Rows from block 4 of the text decoder of a small image captioner, named by matrix and row number. Rows with one number belong to one neuron. Each number is 500 + 40 x the weight over its row's rms, rounded and kept within 0 to 999. All counts start at 0. Numbers have three digits each.
After each neuron's rows are labels from the 100 texts, of 14976, where the neuron reaches its highest value: "tokens" is the input token at the peak. Only what is clearly more common there than usual is listed. The data: photos of plants and fungi (iNaturalist). In brackets: how many of the 100.
# fc1: MLP up (decoder.blocks.4.mlp.fc1.weight, 1024x256), inputs 128-255
# fc2: MLP down (decoder.blocks.4.mlp.fc2.weight, 256x1024, transposed), outputs 128-255

fc1.538:489506545545418456349518511460522528620445469478485541444517493490549504405491572572506487432494500531529467505486495503537530408484473527515464549478533536443525470496555446507544519511486546495491482524516476561505491534495368504502497438537462488509504465537483470495549503456525449469534529502550534484451512514438525487423469540502556490481487482501523512541498504550539501585527
fc2.538:471546459579505560514476505445495481524492453568507578478577499537482503477523492557472521481444511532620543498490500457496470501473507530540506514435472538514510575481487452503652493490477576419523523447477498491339471570496523523523427471440485460506468536509543495547566566479520485491463458523505440493502520491469498460525464476492533513508520470513539505463510532476523469508481
tokens: "class" (89)

fc1.316:533536580547460482497473477530530445525471466491430423501500480411472497536496457496442494517501522502478520472463526564486536473515495479460496477418504555453498420535487551623489493559463480462426516543546482469488515580550525479487506485546442574511553541545564408555453483463538417476547426534448525488468494409444494551561486462442539539608480506503511560471508508555573533426431
fc2.316:535537577560449489497450502542511447523475455497470453523475454384519535528467469496462486497515514480444544480476542519469513470535520464531509531428477504481555457544429563578534518592482527507475534496519486508481527583556539469481486524544485593470513516530537413543485466491541436460535432502448511521461533427488477552572471458457555485555528494500499529475494504546468508425435
tokens: "cactaceae" (100)

fc1.482:523527520458437520503514462497528583507432495476467487532509527430470438541420465484453491514437526476520552469430500541460531510510533476496484500549510459511476497515542521543482444536462407468446455496501527534504514567528433540472488513548488520445489457546552432550508575507520402501589461509529492515482478513506473545550552470504534572557439562510499512545573479550510545496455
fc2.482:491541511425514519513519489501558483483453549509510529520456539474506478488430476579532539458531467489496640527418494516437443485487562389475531502562547482457490508547471546541528440550431421476480512467527457570481534493460472492478515555471497475428510447540484499469451546513434397520606443462524522470472506477544497549521507517487481490508481522487457526524539459534512532497498
tokens: "spotted" (52); "wild" (48)

fc1.293:517548586557525531516482561598516503465474546414412482469490525509529541456528519380515529542554486486510501498461531512456432505462462498553466464560488575432470463545495525536522485468462485517532487551505544499511438533480513453445493483526516545519521549564521469503562468473458503475490501454527543524433439497550478549526461536475517509512432526453477551439508515481555485532493
fc2.293:463556508441467509470399526529534552495580537507504460479533505516581508577540552483525553499589490428523486522442549501415481499511464528502491601534475573464513447509468471514378565484510604506548540462459567558531442492416485440444507455518537529501529482499537537560500497460475495505483544526507472510488490489502467532557483569525458486484534515395470452466530588475483481520495
tokens: "-" (79); "musk" (18)

fc1.239:558464512451408530529522523438478514502521445448463508488511502529539479471483476495514517419420464528497502450461482479563464519449506502524507523489519436587485532523482489447458442544527457492487495453502471472490474492521522439507512492452482574412474491519490537534481491455595474483536507490599508553506518505509498474577499451468524507534473576434488474553464461614551509569480
fc2.239:560536614457506538497573486554455462533594468457500546437470488417488540478442426548544466473505530508451544496500485467500477542488556545510500552534465505482454498441481415477448470542484508483525514505498555479555497503524503448452529436497516454477436501502485506461485471506532454477499471453536596555562480512539502502512463444493514498509466535526607453468477469499473534511412
tokens: "barrel" (75); "-" (25)

fc1.347:500550473433539532462501524559416510460522529472465477489469515480468527466483449544542541547604561483418461441509520528498408499466516494512437525505446491502531500506533500523518427583574486520524508482469557479489498521452451456420487453559436534517531539457547510493531504473525486459553509514487513487553506499474449515546497502446479443468480449487491497452489511543558489470525
fc2.347:571467459447536522513522610508485507484545529526424519583529468485523539454549473515468527469486537450497516463548527506498507445425427470554478539486552441544517392532519528446533481539436493553418552475526484507510527465441500466535468478577507536563495543567496462478557488464457509439483532564554500510578521467455503457485525503431483485532596483477491486553506472545554485552580
tokens: "-" (44); "stairstep" (35); "bull" (12); "musk" (9)

fc1.472:477551493505394502453483476458457545517534501505490437518426508506537476461449513506494480515515517496426565470463488456541522479430535476558480563589430508499466464541462503463436473578531492504517533494532487454476532572483544466528487461469526582492498477483482532584522442513556532488506545512487459501503518525520519506581492466406579509460495551455419510480444498499476544522489
fc2.472:505525424462476526490524550565546420450532463458430537446523536442563510467494501516563394482508540560469556423520482439554528514574569505487520480513491527488487488531433452469554463537456478568516563497550484559437571521530531443552533503529509521460474467560555511559477508538521512512583478422560516490493541481558452493481477458504497518417530542510543510510534475480527562505523
tokens: "barrel" (39); "-" (30); "candelabrum" (17); "christmas" (14)

fc1.553:533431517488498500494496520467441538410542543464439425546418503459521525519496502485432444574470449457485468504495465528553526483472608520482423434513460485515462556566559421556515480548545482496475466542492505438512537516515519539566498553443454549536524480515443517498467487496582485500509537555475510535485506532487486487482493500472531519465518499403517521517539447483483491545514
fc2.553:505428480517504525469488529494505550484438448425472576463446512486448501526487500506479450466535478582513449501490479486593570516510475507426520514504529450519517515543558495436514428405541461588529544489561478529471556442536565495476443525451569457493464517549457569526522445527484487495531533474509483601457511519519578499576576535524427451546507508534473478462482450490470393515458
tokens: "barrel" (40); "candelabrum" (29); "christmas" (14); "-" (13)

fc1.530:579451512463444415521594521521474511502429476515500502488527450455534459557472519493428477463492589456517498530519551424558579435403537532483523491534478444463530560529494513537478503542528506550486483583443490556453435442494402530484547552440459511467467472502449506556494441515520531494530479536500590469471428545507467532577518462486511495507480509460528496520453449540491469472502
fc2.530:516486527423585456443526482445525475455503526492447466477499553429529445467522504480616554540550554527535478486622485427505547433484506459482535521516514474505496531517466519535488517478501456503490531562498432487460501518512575512495474527492476516571441470410503569521474548525425543561550545516444505514476582585483500505576610458490473509491523472523500557528456426425546463459538
tokens: "family" (60); "order" (40)

fc1.460:512563583542471442492519422484495501536465480491428554554460503442450498559499466542526505480424545445482482546510494511507511432498481533513393464543400516535482508501546548510505461480493462462515454560480493538484466555553455493437497475547464491519505475505447400473565517496467527535551524468535521537548449496487589602554585562503552527524535569442537460513449531538513498419502
fc2.460:509584500544549527538472501441534523495512513512530565476518469513428496517503512521523474529580531524500563506491495483504534432555529498555485494485499576512461505574554512490460483512482451473543432468534509390453409451465485482505462466448496450490532460484485515485494542521489500636631523452562519507530532458459551483470592458536490520442484514560520472511500538524549430505489
tokens: "spotted" (47); "melilotus" (29)

fc1.169:594541547521472526510497520573501552549503482490536419501547446437509490455489495452521532470531535543504559417513495510444500377497499538579507497585463527554515478458513536497479492530485498559495504498507432521481536510523495479475473475533422487514492537489438531493533505536493535451506502427507548464439460533565438547579516441469515499484486502529513507526475504525606436465338
fc2.169:525486505503527496454503532451540499505502557421467521536569526489511487468562481587473576418502533509456510517523508495546473476455451473493451510564520469510518524502509489475490506500536534461367490439476506499486542509453514523475544510505519412565476467468485452561517534534484508513468541531447553478489583519476454507439483478491455519563469422477515463504512472492526438486484
tokens: "family" (76); "(" (24)

fc1.94:527486607450465470475457469495502420496478492500494486469482533442463391433390495454536466526487509478454485438439509506527546492511488488476467535490541562586519555522509440531544480591494448424495573436555503586508492435509434555540457491465470519556519504513509496500510506489501393541539451555538492537453498489499536519523499465443508537555507540516497490503512499528471521487452
fc2.94:547586524501497493460485466495489490490553546472509499442464456475483396447467417423511523508492491492473476451428535473508488560495559537471534523547486530596436508471541509512504445517447487377492521506557489496447550450536497459472486514437501527488520512543563501509449486492504475537536434471548464565573475535481488534480453564504548549527474560524522449537527453533553511511497
tokens: "spotted" (72); "orange" (28)

fc1.670:513438517533489585557428466465487479539453484511515482499496480466467470474488432475531542502448466534492509508482550527441535460515487489463498526507451517528460437641463484489524519459465518536552525486502565473471486568537508523499547433490454521498498534606502423553437461507517457414504546462532496488413557470455498496553491481517576475567529531470525477494508495531540546482494
fc2.670:527487422532467550582537500502531537472453584481491476494503572442486532520525436532565487584513458494449506488444527464458490542524559530515543444581404532490502509490462510506523496531507509528483536521454533466462496545527565519526484469539488452467511543559511518542488513491492499548471418461585450493453491507509475462410478515480520518521531443508497508457459498456499517457483
tokens: "family" (100)

fc1.356:504398561539363442528513529498494504524484435484458523527455538490554447486555564522413493466556514495515476494524425497510515489449554453488438524474551451481526502499550405489481542506543432563479515542495521470519468499548506452506470519469453499449543466562508523580535502507461518503522492509535552494462436480480497537496504526480535467565516568513484499525501468531551538538537
fc2.356:489474557431396476497500556518466474568470487474558393474415525525559531523558551473486541520514510468466492435491545449525493418434503516595557502487476513440460529486491518565483549512513451506511449500506511498671567502516490445437535504516477477459524471532442473440489515468484475485491517457566482489551509483516504457528507490556523469462509553510551528437496536549498489487488
tokens: "-" (60); "family" (40)

fc1.678:538487501492469466523535516462481484424530498505431494452497481515551471539422551488552503450480448503497450579474474467626577506508514516468411506554518421530537480553544465505521421570499488507506461595484499587497472517496533526464552510490519493448500504514496508525540422480566470492539467466496484505550556524518562523517555491446532537471476478431483532431551491440529484458550
fc2.678:501506471489481531535490570520449504440578488521496471472523464516536479523472571554551478447467482513506496538478510516499612493486543517529443453480474408512480534532536478503450469510544454549530450503493535532452506489459543522454530506489541492491486548450516562494491493545513532477486518449519509534560529539495601447571533497487530439472538483492482538510499494419547512482537
tokens: "-" (29); "candelabrum" (29); "hedgehog" (25); "cottontop" (17)

fc1.621:488459565439474450582532574512466522473513466478458459589495538539513481494600524498511493523526494414556454490541531533427532567465520449538431510447431452506436491515512545492495536541480522536435501584549526485482497486522490548563509466491496490540493518457528498544532479552469494464456451552586606464441481509489519484446465477533524578521450457451571495548496476538502533536489
fc2.621:461470572458520497554506540537479495554485512483554501559445493526534463550426501490433530481507511494502521527513499526483454462456556415537507479513449552459535517543469474500504456482480553497454531553577521532509488515470452563506486475520512526468478533477510464536492476395531505503549496584583566499509463490521521508469556473541499495541463497495471525496452489561503429555412
tokens: "class" (72); "(" (22)

fc1.407:518533618510507463491484497567507470563447471492431421485494485428468514535487463482448466539499523536493507492454521597491509468520515484460456526415498522477495417564458561595502496563492512495440526552540469476520508561526508521507488456552454567521567531524558473555465492467520436415540454525425523484452490467439484582564520461429538530590469498479485550471500521546567556420436
fc2.407:503537563517456478511444485566514408531448511475479463446452478450441519519480450504427487509499490498434515498475559564470505499559497497482488516397484525441550449545454549562515531558468523505482548480519486489571540542519503464466538470532487560461533518547544425568502473454512430468550421488437534505471491442509504540543475485445547499588536475525508512458473557530521528477477
tokens: "cactaceae" (40); "cannabaceae" (22); ")" (12); "plumbaginaceae" (7)

fc1.763:524481573565484486491472454524540427532452499435453461493502493437523472534436481439465495529506501483460489447488537540514525480496524449486470505454489539457499413547481540592494464541467511456380482543556480478487524554533557470489517478526510571502574576542527425550473459448544465481548457479453525479474523415433518513548462470409555527582483518509477556485502496510560530424434
fc2.763:551555580610429462456473463526521449495451436497442480470473513475482517547497482463456448562490562494440529474485548514517556497553560486500502531432489513546500482510472536562531482610435444520426513485522485518430499543543547415507508496510459568449506517575516418564482513462494490480550439532488484512455499389514486509504459472467566518555545476477480563471465492571534473412461
tokens: "cactaceae" (71); "caryophyllaceae" (21)

fc1.362:479574510513481471497581494542501478509468519503455522507448524477556475527430568383527454443468487520579434444473521508432427454444445451486503472575494522466472465528571484531538530464475533526498422565525524517506502493518479476502485507525476474488471446604486475552473478459457488494561457518495467440537552523488548530546543575509512534532533515487600503511470489546484531472454
fc2.362:482608532522526454544509450435546503473512508533510579500524538478537487511472502474501508466542543477539551457536541474388458473449453543568472444565468507516473483487549501497533522484504546507490512580564462480532496556521531504515476456463511445463430457508522496518487490450496484507554517415480448510562536496501532505479460471615576487506507402490552440530539496537498476501494
tokens: "class" (51); "order" (29); "japanese" (20)

fc1.608:489502472495510509559525584480464495503591435511542499471459580468512477529454497447488472542457494529487523446481541492480471515490477492456495456593525562523462575593542464486523532470509556554461463506507480519541556474529425456525508462528466496453470502546517482540510515518491436476598450474504482499523501524519535637512474513415440502511457512512546523397540430474484446564468
fc2.608:550583513527509461525514532500524488506548506493522583514538478466427468550476523491548516440502509508498531458495529424518464560473480576522482497508546541512523548446567510466548539490447557530483442523523511509478525493583473494526517478519535504473480415524461480481451425496454418481532449431520491524491516492564543546402457492452499533553450559537512473500567455459521500535530
tokens: "spotted" (95)

fc1.646:500480473520442471513525514448543550519504451470504519530539492482480460558438515504479511513462481484512511513472531474469520488438504485455480451539460441523543487517498466518495559537525514489522545510496493523511536447563481540515566359460437555585537499570428407518482473495531518417484500484522549474446445540485534499554580501447569556483503577553524447407523488449507547457445
fc2.646:503490486491494431557502474521514535511465439500510546481536457454464444561550542459538517520529491547516494536508548457439423526486525444455553536503527513520516513527516466418473569513449458481506572520519526462497477423514487478492477454462488528494476456532423456499505473489511558439532457510543562537484510494528500429551435593449516545458536490500457465498452472438498553521470
tokens: "class" (100)

fc1.692:498451512550489418569552410484511440525502539465527517456472517523452530590482482481484601569512559489469501468445509580513536583488544516521544481480416526488456446551472535594501471537497536440474535542532477463490494457505498493375481472460471528558594469492539477494551472481583466473477532600516526431486527486482460595617552428459554485542456527511524460475444540506488545430395
fc2.692:590496459608504511508476512486556477496485601481501516442488523490468542526554418485504560605554494546446507479438520523505517547439608414516505510462469505532478528475505548499420508547488561477416511491481473455520449461501506411425546447489469512487475496521470543508550502463495554479510510508592473580489508498523521541438524475490517421540479506485482435534420491475514512439489
tokens: "cactaceae" (64); "montiaceae" (22); "hypericaceae" (11)