config.toml
vocab_size = 1482
decoder_activation = "silu"
beta1 = 0.9
Rows from block 4 of the text decoder of a small image captioner, named by matrix and row number. Rows with one number belong to one neuron. Each number is 500 + 25 x the weight over its row's rms, rounded and kept within 0 to 999. All counts start at 0. Numbers have three digits each. After the name is the row's rms in percent of the matrix's.
After each neuron's rows are labels from the 100 texts, of 14976, where the neuron reaches its highest value: "fires on" is the input token at the peak. Only what is clearly more common there than usual is listed. The data: photos of plants and fungi (iNaturalist). In brackets: how many of the 100.
# fc1: MLP up (decoder.blocks.4.mlp.fc1.weight, 1024x256), inputs 128-255
# fc2: MLP down (decoder.blocks.4.mlp.fc2.weight, 256x1024, transposed), outputs 128-255

fc1.527 104:553487538481516457458475504523450446505494479550523468562545482469492510481460488488479492456483496494535500491476533483532557510519499506477513457498526484511515516498513483509497497531527502486496504496509492509489512552455490542491492492474476536473494503494511512489470488490513443511508472514496517508509477515472465510519504470504462516479511521502498473522510501539485486499518
fc2.527 106:517467481512550537476482443542508482514530549457472525460500535510533523525525472468525508521529461492498516511465542518508484497455510506493454483488481509498509474509512518492491492510473502527530473512499500543482462450471527427460490525462505520495497514487502520521446500517500548515533501496507520509485533521509526482489509548513521479467557502474493526522459484491521537516496
fires on: "sambucus" (31); "spotted" (29); "lesser" (15); "greater" (10)

fc1.592 090:502524483546505510498472495512492499499495504528510484509453502540491514543488453493473487530521469475496445476539489495501520528486516492493502494518481467501493530503482567491517495488486488497490502500495471479482489545540478490514536540463511470500482523481500526533491496483551477506515512500459503565472508454492482460523572484482524494500528515531517511497482534501466471473522
fc2.592 092:525463464499484480531515502549504507517501504554492509485529518481504494507493527492507498512510478498533492559530497489474497489488510595497503462504492514482479539461508484503528466507524471519487473461521505470459508488484506506502481514496499503489515519448490532496521536503483542489496550529535508499507518512464472447527457494536513486460483512479474529475552464468521540480491
fires on: "(" (46); "geum" (28); "veronica" (13)

fc1.125 094:532494521509481493529547507428481510457480541522490471519482501516488515488471504531502462490459496491468488523542500462517492489521471488500528501498508482496500496531453480492490497506514509530467520482487473467494528521499505517474451530495454497487426565492522507502551536474521489495508501525507523494497488486512508447478515482459524482502495526474491497454485515562508466507493
fc2.125 094:504505476523496511486526482487524487489458499476476500516500498509483491504520489533525502512538492490508544505443509502461550468524492526470534498474501469525511519506491481471509527567513452492529499482477511502468512510501485497512527458476452499521518486495542495472527491506476480521475466513524524525479527492524494479456524525505465484501550475517524472539535502490513516495532
fires on: "(" (100)

fc1.639 097:501490535492515509471466522547463503534543480483486478463480493546520496476481479517493540549516439498501445508524488577499509503498497483484496474495523514495528504496512489482463514477530496562515485500491530528521499500529496477501440511494548467495502516473505480507505516517546490476507456520495508487458476466488461561477518483497489453540460490480525535498504468478525515498501
fc2.639 090:455505497515479515465503514492514490526512454508457506512499499508512518470503501530492523509474442497497461502504496525511453503509495550519473462482493515449479454518487471523467503479520468530479531491521487550504497530491506439527460511524513464522482483470506488493521477505512539449487512506478494549471464490496475444502518538491531473537471517486526525485487494514480483456525
fires on: "family" (100)

fc1.19 105:499461496557438469509582484521550468567480450474494477493499522506552479455479527492500515471526528505477514512447527493506515486456465514527500520524495537502448497499531503542505482481467487491519486489509491494519464472523504509461481508523485549514499499510482467502461475519509472486500481521485527499513482498472520548506480494438518510506529499545517522498466499525532512517478
fc2.19 102:535530506508474503481484467485507519506509519526503442510523515510506505525451498485526518481531518550519489498544525496494504473439446502532505506500534531534500527514478507526515547531489537501489497486478478510500527515495510503503467491516475501478475465509509448539476512501462471507507480513515483511514488510439500458469480512539483493500536512512514492474483525522487507475499
fires on: "order" (92); "-" (8)

fc1.97 091:512486489487483471530498523498482495560525520501495498501490512493492466536504494497512477533474532511519487490526488516514489513507501505493531477491543500553495529521477493473520506496473468520539534472542500512495489510490510498471473551527462537510499472515484486514438510531520486494507500482513503500473509506479494566497499434514511492525468550523467524515499479528451511527491
fc2.97 082:493513526502534521475501501496428517506483512507546505517483545496496485503449493534566518447508536485500525479465541489462460504511483542514459488490510538558527507485486533552532474486507493496485521482507462480493490499561510516494510496505509514494530485507496525478537495553517486452492450459483490511508526491518492477534485524526526519549492475519464458532550512485463461455562
fires on: "order" (100)

fc1.260 083:508492543520519488490473508508559507489455481476482489441472470544479501512476484510481526484476478504523471495473533540520505499529515484495494498502533485507520464499532457479486516504503500512506497524476501491472520501540482543458518466449505522480528510521518475529480535521520501538504497435506511481464485510507503485496551448517485487505497515488524505501518497520524528508532
fc2.260 081:474476507509503484523510488515548507484496527485523474476518504505535491471538544500490513494484530493491492505530512532544509541576497519479550522511539502504488511471496499488491537515497490469492507526450489502455514514503511488477513476500536462495523495498519496484515505543513483470526465488505487467522515485538482507496504478493493499517496516496500541485455464498510523502496
fires on: "(" (100)

fc1.478 111:549511529504524499510525489525540476551502508485462491538488479516466458504514486470507512519460501488487477507512522536512485469476483541468501480476465499528470511485476493502501503464524512523481516546527475476492494460521460520484509444493503502507547498505497524499524487492508478474503493479504536480471490529493522565540512477444507489521543511489479486488479531526511553477539
fc2.478 115:506517492476550501503538506517492481504504534487489520508503521515456463464541494500521523507480499502515481533497542557517468491482478523485515464487486509509470498471490506478483521524521512489460498507506493470524503425466481535495526461501511472507500468491508562487520450522475509491485518513491518486519478537488500538481540496478506502487527474502480480554512514512497555528532
fires on: "honeylocust" (24); "silverweed" (18); "rose" (17); "puffball" (9)

fc1.535 087:477546505504502507482451529460501474561499458503507449530502516528478511526512456545482503532491453493490486502483482457489484492544468536478477514549515518461497507522478515467519528467489495507461490456496512494494516536570490498518545446521532571534496529498489517508475517476480502543505489460481506531507483500481486480519509492468522471523522517547473460492521507483490474480501
fc2.535 079:495505513468472487505448496465436517506523503515480521513586491534533505479495487485490497469514490513462437492523489509489532489508524530485514509495518540509479496486452472490524536513538456519460475465479501491532515509538491487468510462498481499457474476524494518524507543565507541515476481498516501498524498532484515484495493509517524489500469519515479526538513501534507458517522
fires on: "sambucus" (36); "tsuga" (31); "sanguinaria" (17); "convolvulus" (13)

fc1.87 098:483519528532511500486507485489450497513527488508480483521493499399493470509503525514464528494500521498456488524490523521518520507517558491476483484480463496445481520534544525497530498530460493504511488502513474494474516557468492514480484495503525519447518501447487532490499477492516495485546487467486524519498500497489482484530511477483492465514545523540472500453491513531480475505502
fc2.87 104:515495536464508545501506502493509502479490518518444489497544503515509469471507504470513512465493503517531464513500478490518509510490475456513510549515499518535504472516452524494445547478488502504469522458490480484579521505497520492522555528531511503499497464460497514472487503483491546465494514474501499479526494474508479481489545549513481489459502515479514522535506512512463470497508
fires on: "campanulaceae" (46); "celastraceae" (31); "-" (23)

fc1.389 107:495531523468526483479494473478457486516496489503504462488498462474467529518515484524461518525531477494554511530489500488508484458487538515531442490506498461516489496527550553499517504521500518471507428474467504480495505506503494532516495480490469542514527455474497436478544482546493543490492497496542494489487439499453476513510513504526498515507545512498530481519544494504497512507526
fc2.389 106:514449476479469537510491496465564506503478472481507504469480479485494527497530515516481515458499516494494504480508465497495511513508525484495486511533511541515536517511500553487508504482531510504507497445520498513473479486507468549490474481505504524507489568529493539506577487522466497473511511481498523529483525457541517540508459493501489467490512522493488521518519464493483525533498
fires on: "sambucus" (10)

fc1.299 081:528503556474485434501522510538496478507503507530517476481528518460466510513497508509530494514506518507469518441516507465493429548505471487512532503483500494464516508482482506495482504480517495507493515492493487549516490483502498506484462503454471492579475487488466482507515470486509483484526495465530503534531523486493501516429474506489549500482526531525485495451521535538498496536490
fc2.299 078:494504524530534524497469507473478497479509496519572476498505544524454498529533489463490514497514489479565508486534507470504541502483458519527520527478517474510500506457494503469488485497508512465519508468509488507502550507530514491518497460489500536547489498475528480479538475523508475513442513495519476511491442488440496476496488519548481532503533513519502496510504529511482483494482
fires on: "(" (98)

fc1.372 084:500505515509463513490507472500461518508526516451503462504502479497556540527514511515467452495510495489589514484515474500503494539509487524511529500504485495484522526551508546560498491539481496515487520474509502460482468508487463494457480491554521492511494556489452471518488525490492481541464473518530508529489475484543508497519524502510509480530532553531485505474475516476488503501466
fc2.372 080:472528511494509485477524480440485506474437558501473467500474465498526506497526559447519513475541541483515501501504478496451507504542551497511473494498476506483514533516525485526469495501463505513491493500513522502477553490504498474501491478528523498527502520481503486491481462511456459466457530525476491490488536506556438511485505500510515533507531515502474498491508511492538542502468
fires on: "fragaria" (42); "pseudotsuga" (29); "juniperus" (18)

fc1.247 119:548501516516510465483523502516516461535503499477447481519469504526473479482522482471499511489473498482498484513492518523510471491500480544439491462492497516532484484506488512518480489500511514521456516546503474468466519490528465512518502464498496491506536478492518534497528505513507472490518490497492521498480472504457520546494523505434511503521520503483484508489492533517512546484519
fc2.247 129:522513515484524490500529514526515487466494539471495483499484507498481487501498474502521496496459493497507455532496530548513474501490512534456537487473496502536505491479477520527487497492508528538462502511487458466509510468481469533502518466525504469520511471493522583502492481497502525470499502500497499497529491526498524525485544504511517492484509439528484477535537521495505546527531
fires on: "honeylocust" (22); "hawkweed" (20); "oak" (20); "buckthorn" (14)

fc1.725 094:495499529547551488472478532487427509543498475488483488495470496526492481555479490465466498492513473514508536477515487520502474515483504521513446514503485513495498541516507507497511522508477473486508512485525542523482488531494481495491506479533521514492522454492521489468497549531502506452511499471531480498521528519450537544514525472480470465500457508507464497474516490474501509501484
fc2.725 097:484493460508521527486501529507498510489482474474521514537446520482507488496492506526498539506525470484503550495526427469572528529514481449516473501506534501538526486532482489483546532491510478481515534481532524494436484518487517476520512491495520498460538490489497551500469500483502545510511483475517512509505479508473523490519529466505453461520503528496441522510497483480500522492515
fires on: "family" (100)

fc1.57 118:494517518511497483542493487558470484488532520548511519514503480419451497510480489488464498500566495488512504523530485498502462500515505553529479521464449508508490470520519492510503530518500512506536521512530485461476437497552450530496490468528443495539500562510479483517490492478479471456498518462495477494492500476529453540532541454505471486493502553550478470475485498531498541474526
fc2.57 112:505458470523484505510470489531505511489526522540506475462469507458449522522530483514524504503497490498478503536448495491508475516499458479497519500477503476510539486541493526487540504517523461526534510482473500499568509493503487547483431530528570464476517496467471514476455521472497498509487523533474520499519549496498488524495477530510494529489494498509437544517515525552500510511517
fires on: "fragaria" (42); "prunus" (34); "diospyros" (24)

fc1.483 099:455537473465537523473529552496459491525514509504492504514491515473522532452486472465465481543558506476462516488508519482512483501516500478509495503535487505495507516536487486534497520465494493508478502509494514496483444522465439533515524539533501547527500488476465483543461503458514494557499489507491507507422503486505452548515481504474495496509458524510499496494492517484485488480480
fc2.483 092:488530531497523517464514519473485484530494504477494476514497529507547531456514493478482512520464482459493477486558538480484491549514505428463495486502494513485506524514519496492505480509545503515507467501464505480474486521471510503449545485522512501489509418496460463503486513521481517519495488533476511518495517483499460512478497537506485525508532510478514483471488467523460531510472
fires on: "family" (90); "oak" (10)

fc1.345 076:503459486463513565500490496446485505486480496477462492490487517457507513497510481546489509490527520484489501483552523487519472500542515487467483521451458502496495478528505503489501553493520511469495480516503522545481479508503503526490463489505476476479499441487460491520542510466492496494519440487516485538500507469451502517497519500493521489516516456521507526488453530553507505469483
fc2.345 074:530541508545480500543524516496519519502535471443465539518526466490551501479477472526502491527476533507454565476529493494488494504512503539529497469478512473531536465548513471502526500534524502458470475487533505482485478536500543482460495499475491496541483457487472539534500532499469538529473474506541480509512498505480497460479460532517499497472487481495533532524515463502436512511506
fires on: "(" (84); "-" (16)

fc1.664 087:535511484485493493498453469474520481481529462441475500501499522531538483480498455479480497493488465464512446512468497461520475517495456496478471454481532537499536479514488500486500508503503480466478482503490491497479461464520526522500466478495504502504569493500486472483481532447509498504511496491512474492504490451471429479506495495522498489520472510507490499463492521518511522534509
fc2.664 083:496491494502503542557456471494456492494542494439494483457468525495550519480494431484544503495450472465506498507491520538533484563507501506491491483548468554542524502491495500489494543495486500483504447515507497469448451490508524502462458486526481509499521497482540506439456513519529498478519521486523512497484476497497523503569499487516492495499490518469486493475493525502497542509506
fires on: "sambucus" (35); "snuff" (21); "hoof" (21); "lonicera" (11)

fc1.686 089:507441520465444458499521515501548525487454509447505514513509475502569473522498516470476525510512481476523490558468514499522488457540526518482500448492521510520483460494539528500473523492502491526478503478525492523506495491515518462480482535459557460486555530468504468514524522509512467528494485520505504533482471541447493489466519502484509480508486538512497476466482527523513489513484
fc2.686 083:498526485455485508473521484490501546492501468496535489489511504520529525468460529478482473508493518464522508553501530514542497472526495523451507494513485520512512512478496487503456463556515500496489474467501503442470514501513506504472506506526526490489548510502477476497502498551493475482463513523479468505459496510476506517436504464510533473530488508487469483482489513524497530515503
fires on: "order" (56); "(" (44)

fc1.418 094:503472484535463457558529525493506507528500504545481483511516509492519510492497514513495490486468485526512482514466460479533436500528486499510535484482490522493540495495526501500456487454507502469530482509496537506479522486524501436468494533490500486511497521491538470531523524512534493491527488490485509515489522475497468493455496508485521482468516512468518509507518508526547501526492
fc2.418 102:461495506558532510459465469502468520486494509512497530523488494526503483487483521497483482517477460483508516490526539497503529492464483449519479533534484483524484509522514530491490511530550481496521474528491488479487496540466491489513454511469505532480508476490504475490520523515485518488503512515495430476499512487472511510541499472549505498554510510529512503544474485490510474489499
fires on: "(" (46); "beavertail" (32); "acer" (22)

fc1.522 100:504502474512453510480512483498492490525466512507480511535483503459520532486465518517555523494489483461546481507521494466503462464484500515501465511514478520480512483467517535532460480480508464504502439559528497506502518458484492488458491484517476514498502462550468492487517490503501510483528505534529490530482522497525500520491486516509554520480519483492543502530472491490544524506533
fc2.522 101:514534484524458493505510496483517525495511494506507501474511493501440579529514443485470489524538477495494464470478510439535517498477521496448454497503506532495529480505504529553485493531474533513525478515543536507453521476488521463495493528521486488475458541527535476547480494462511529475536499522507484475501500442492532480503496483509466487531514479519527533476515479519517539490476
fires on: "order" (100)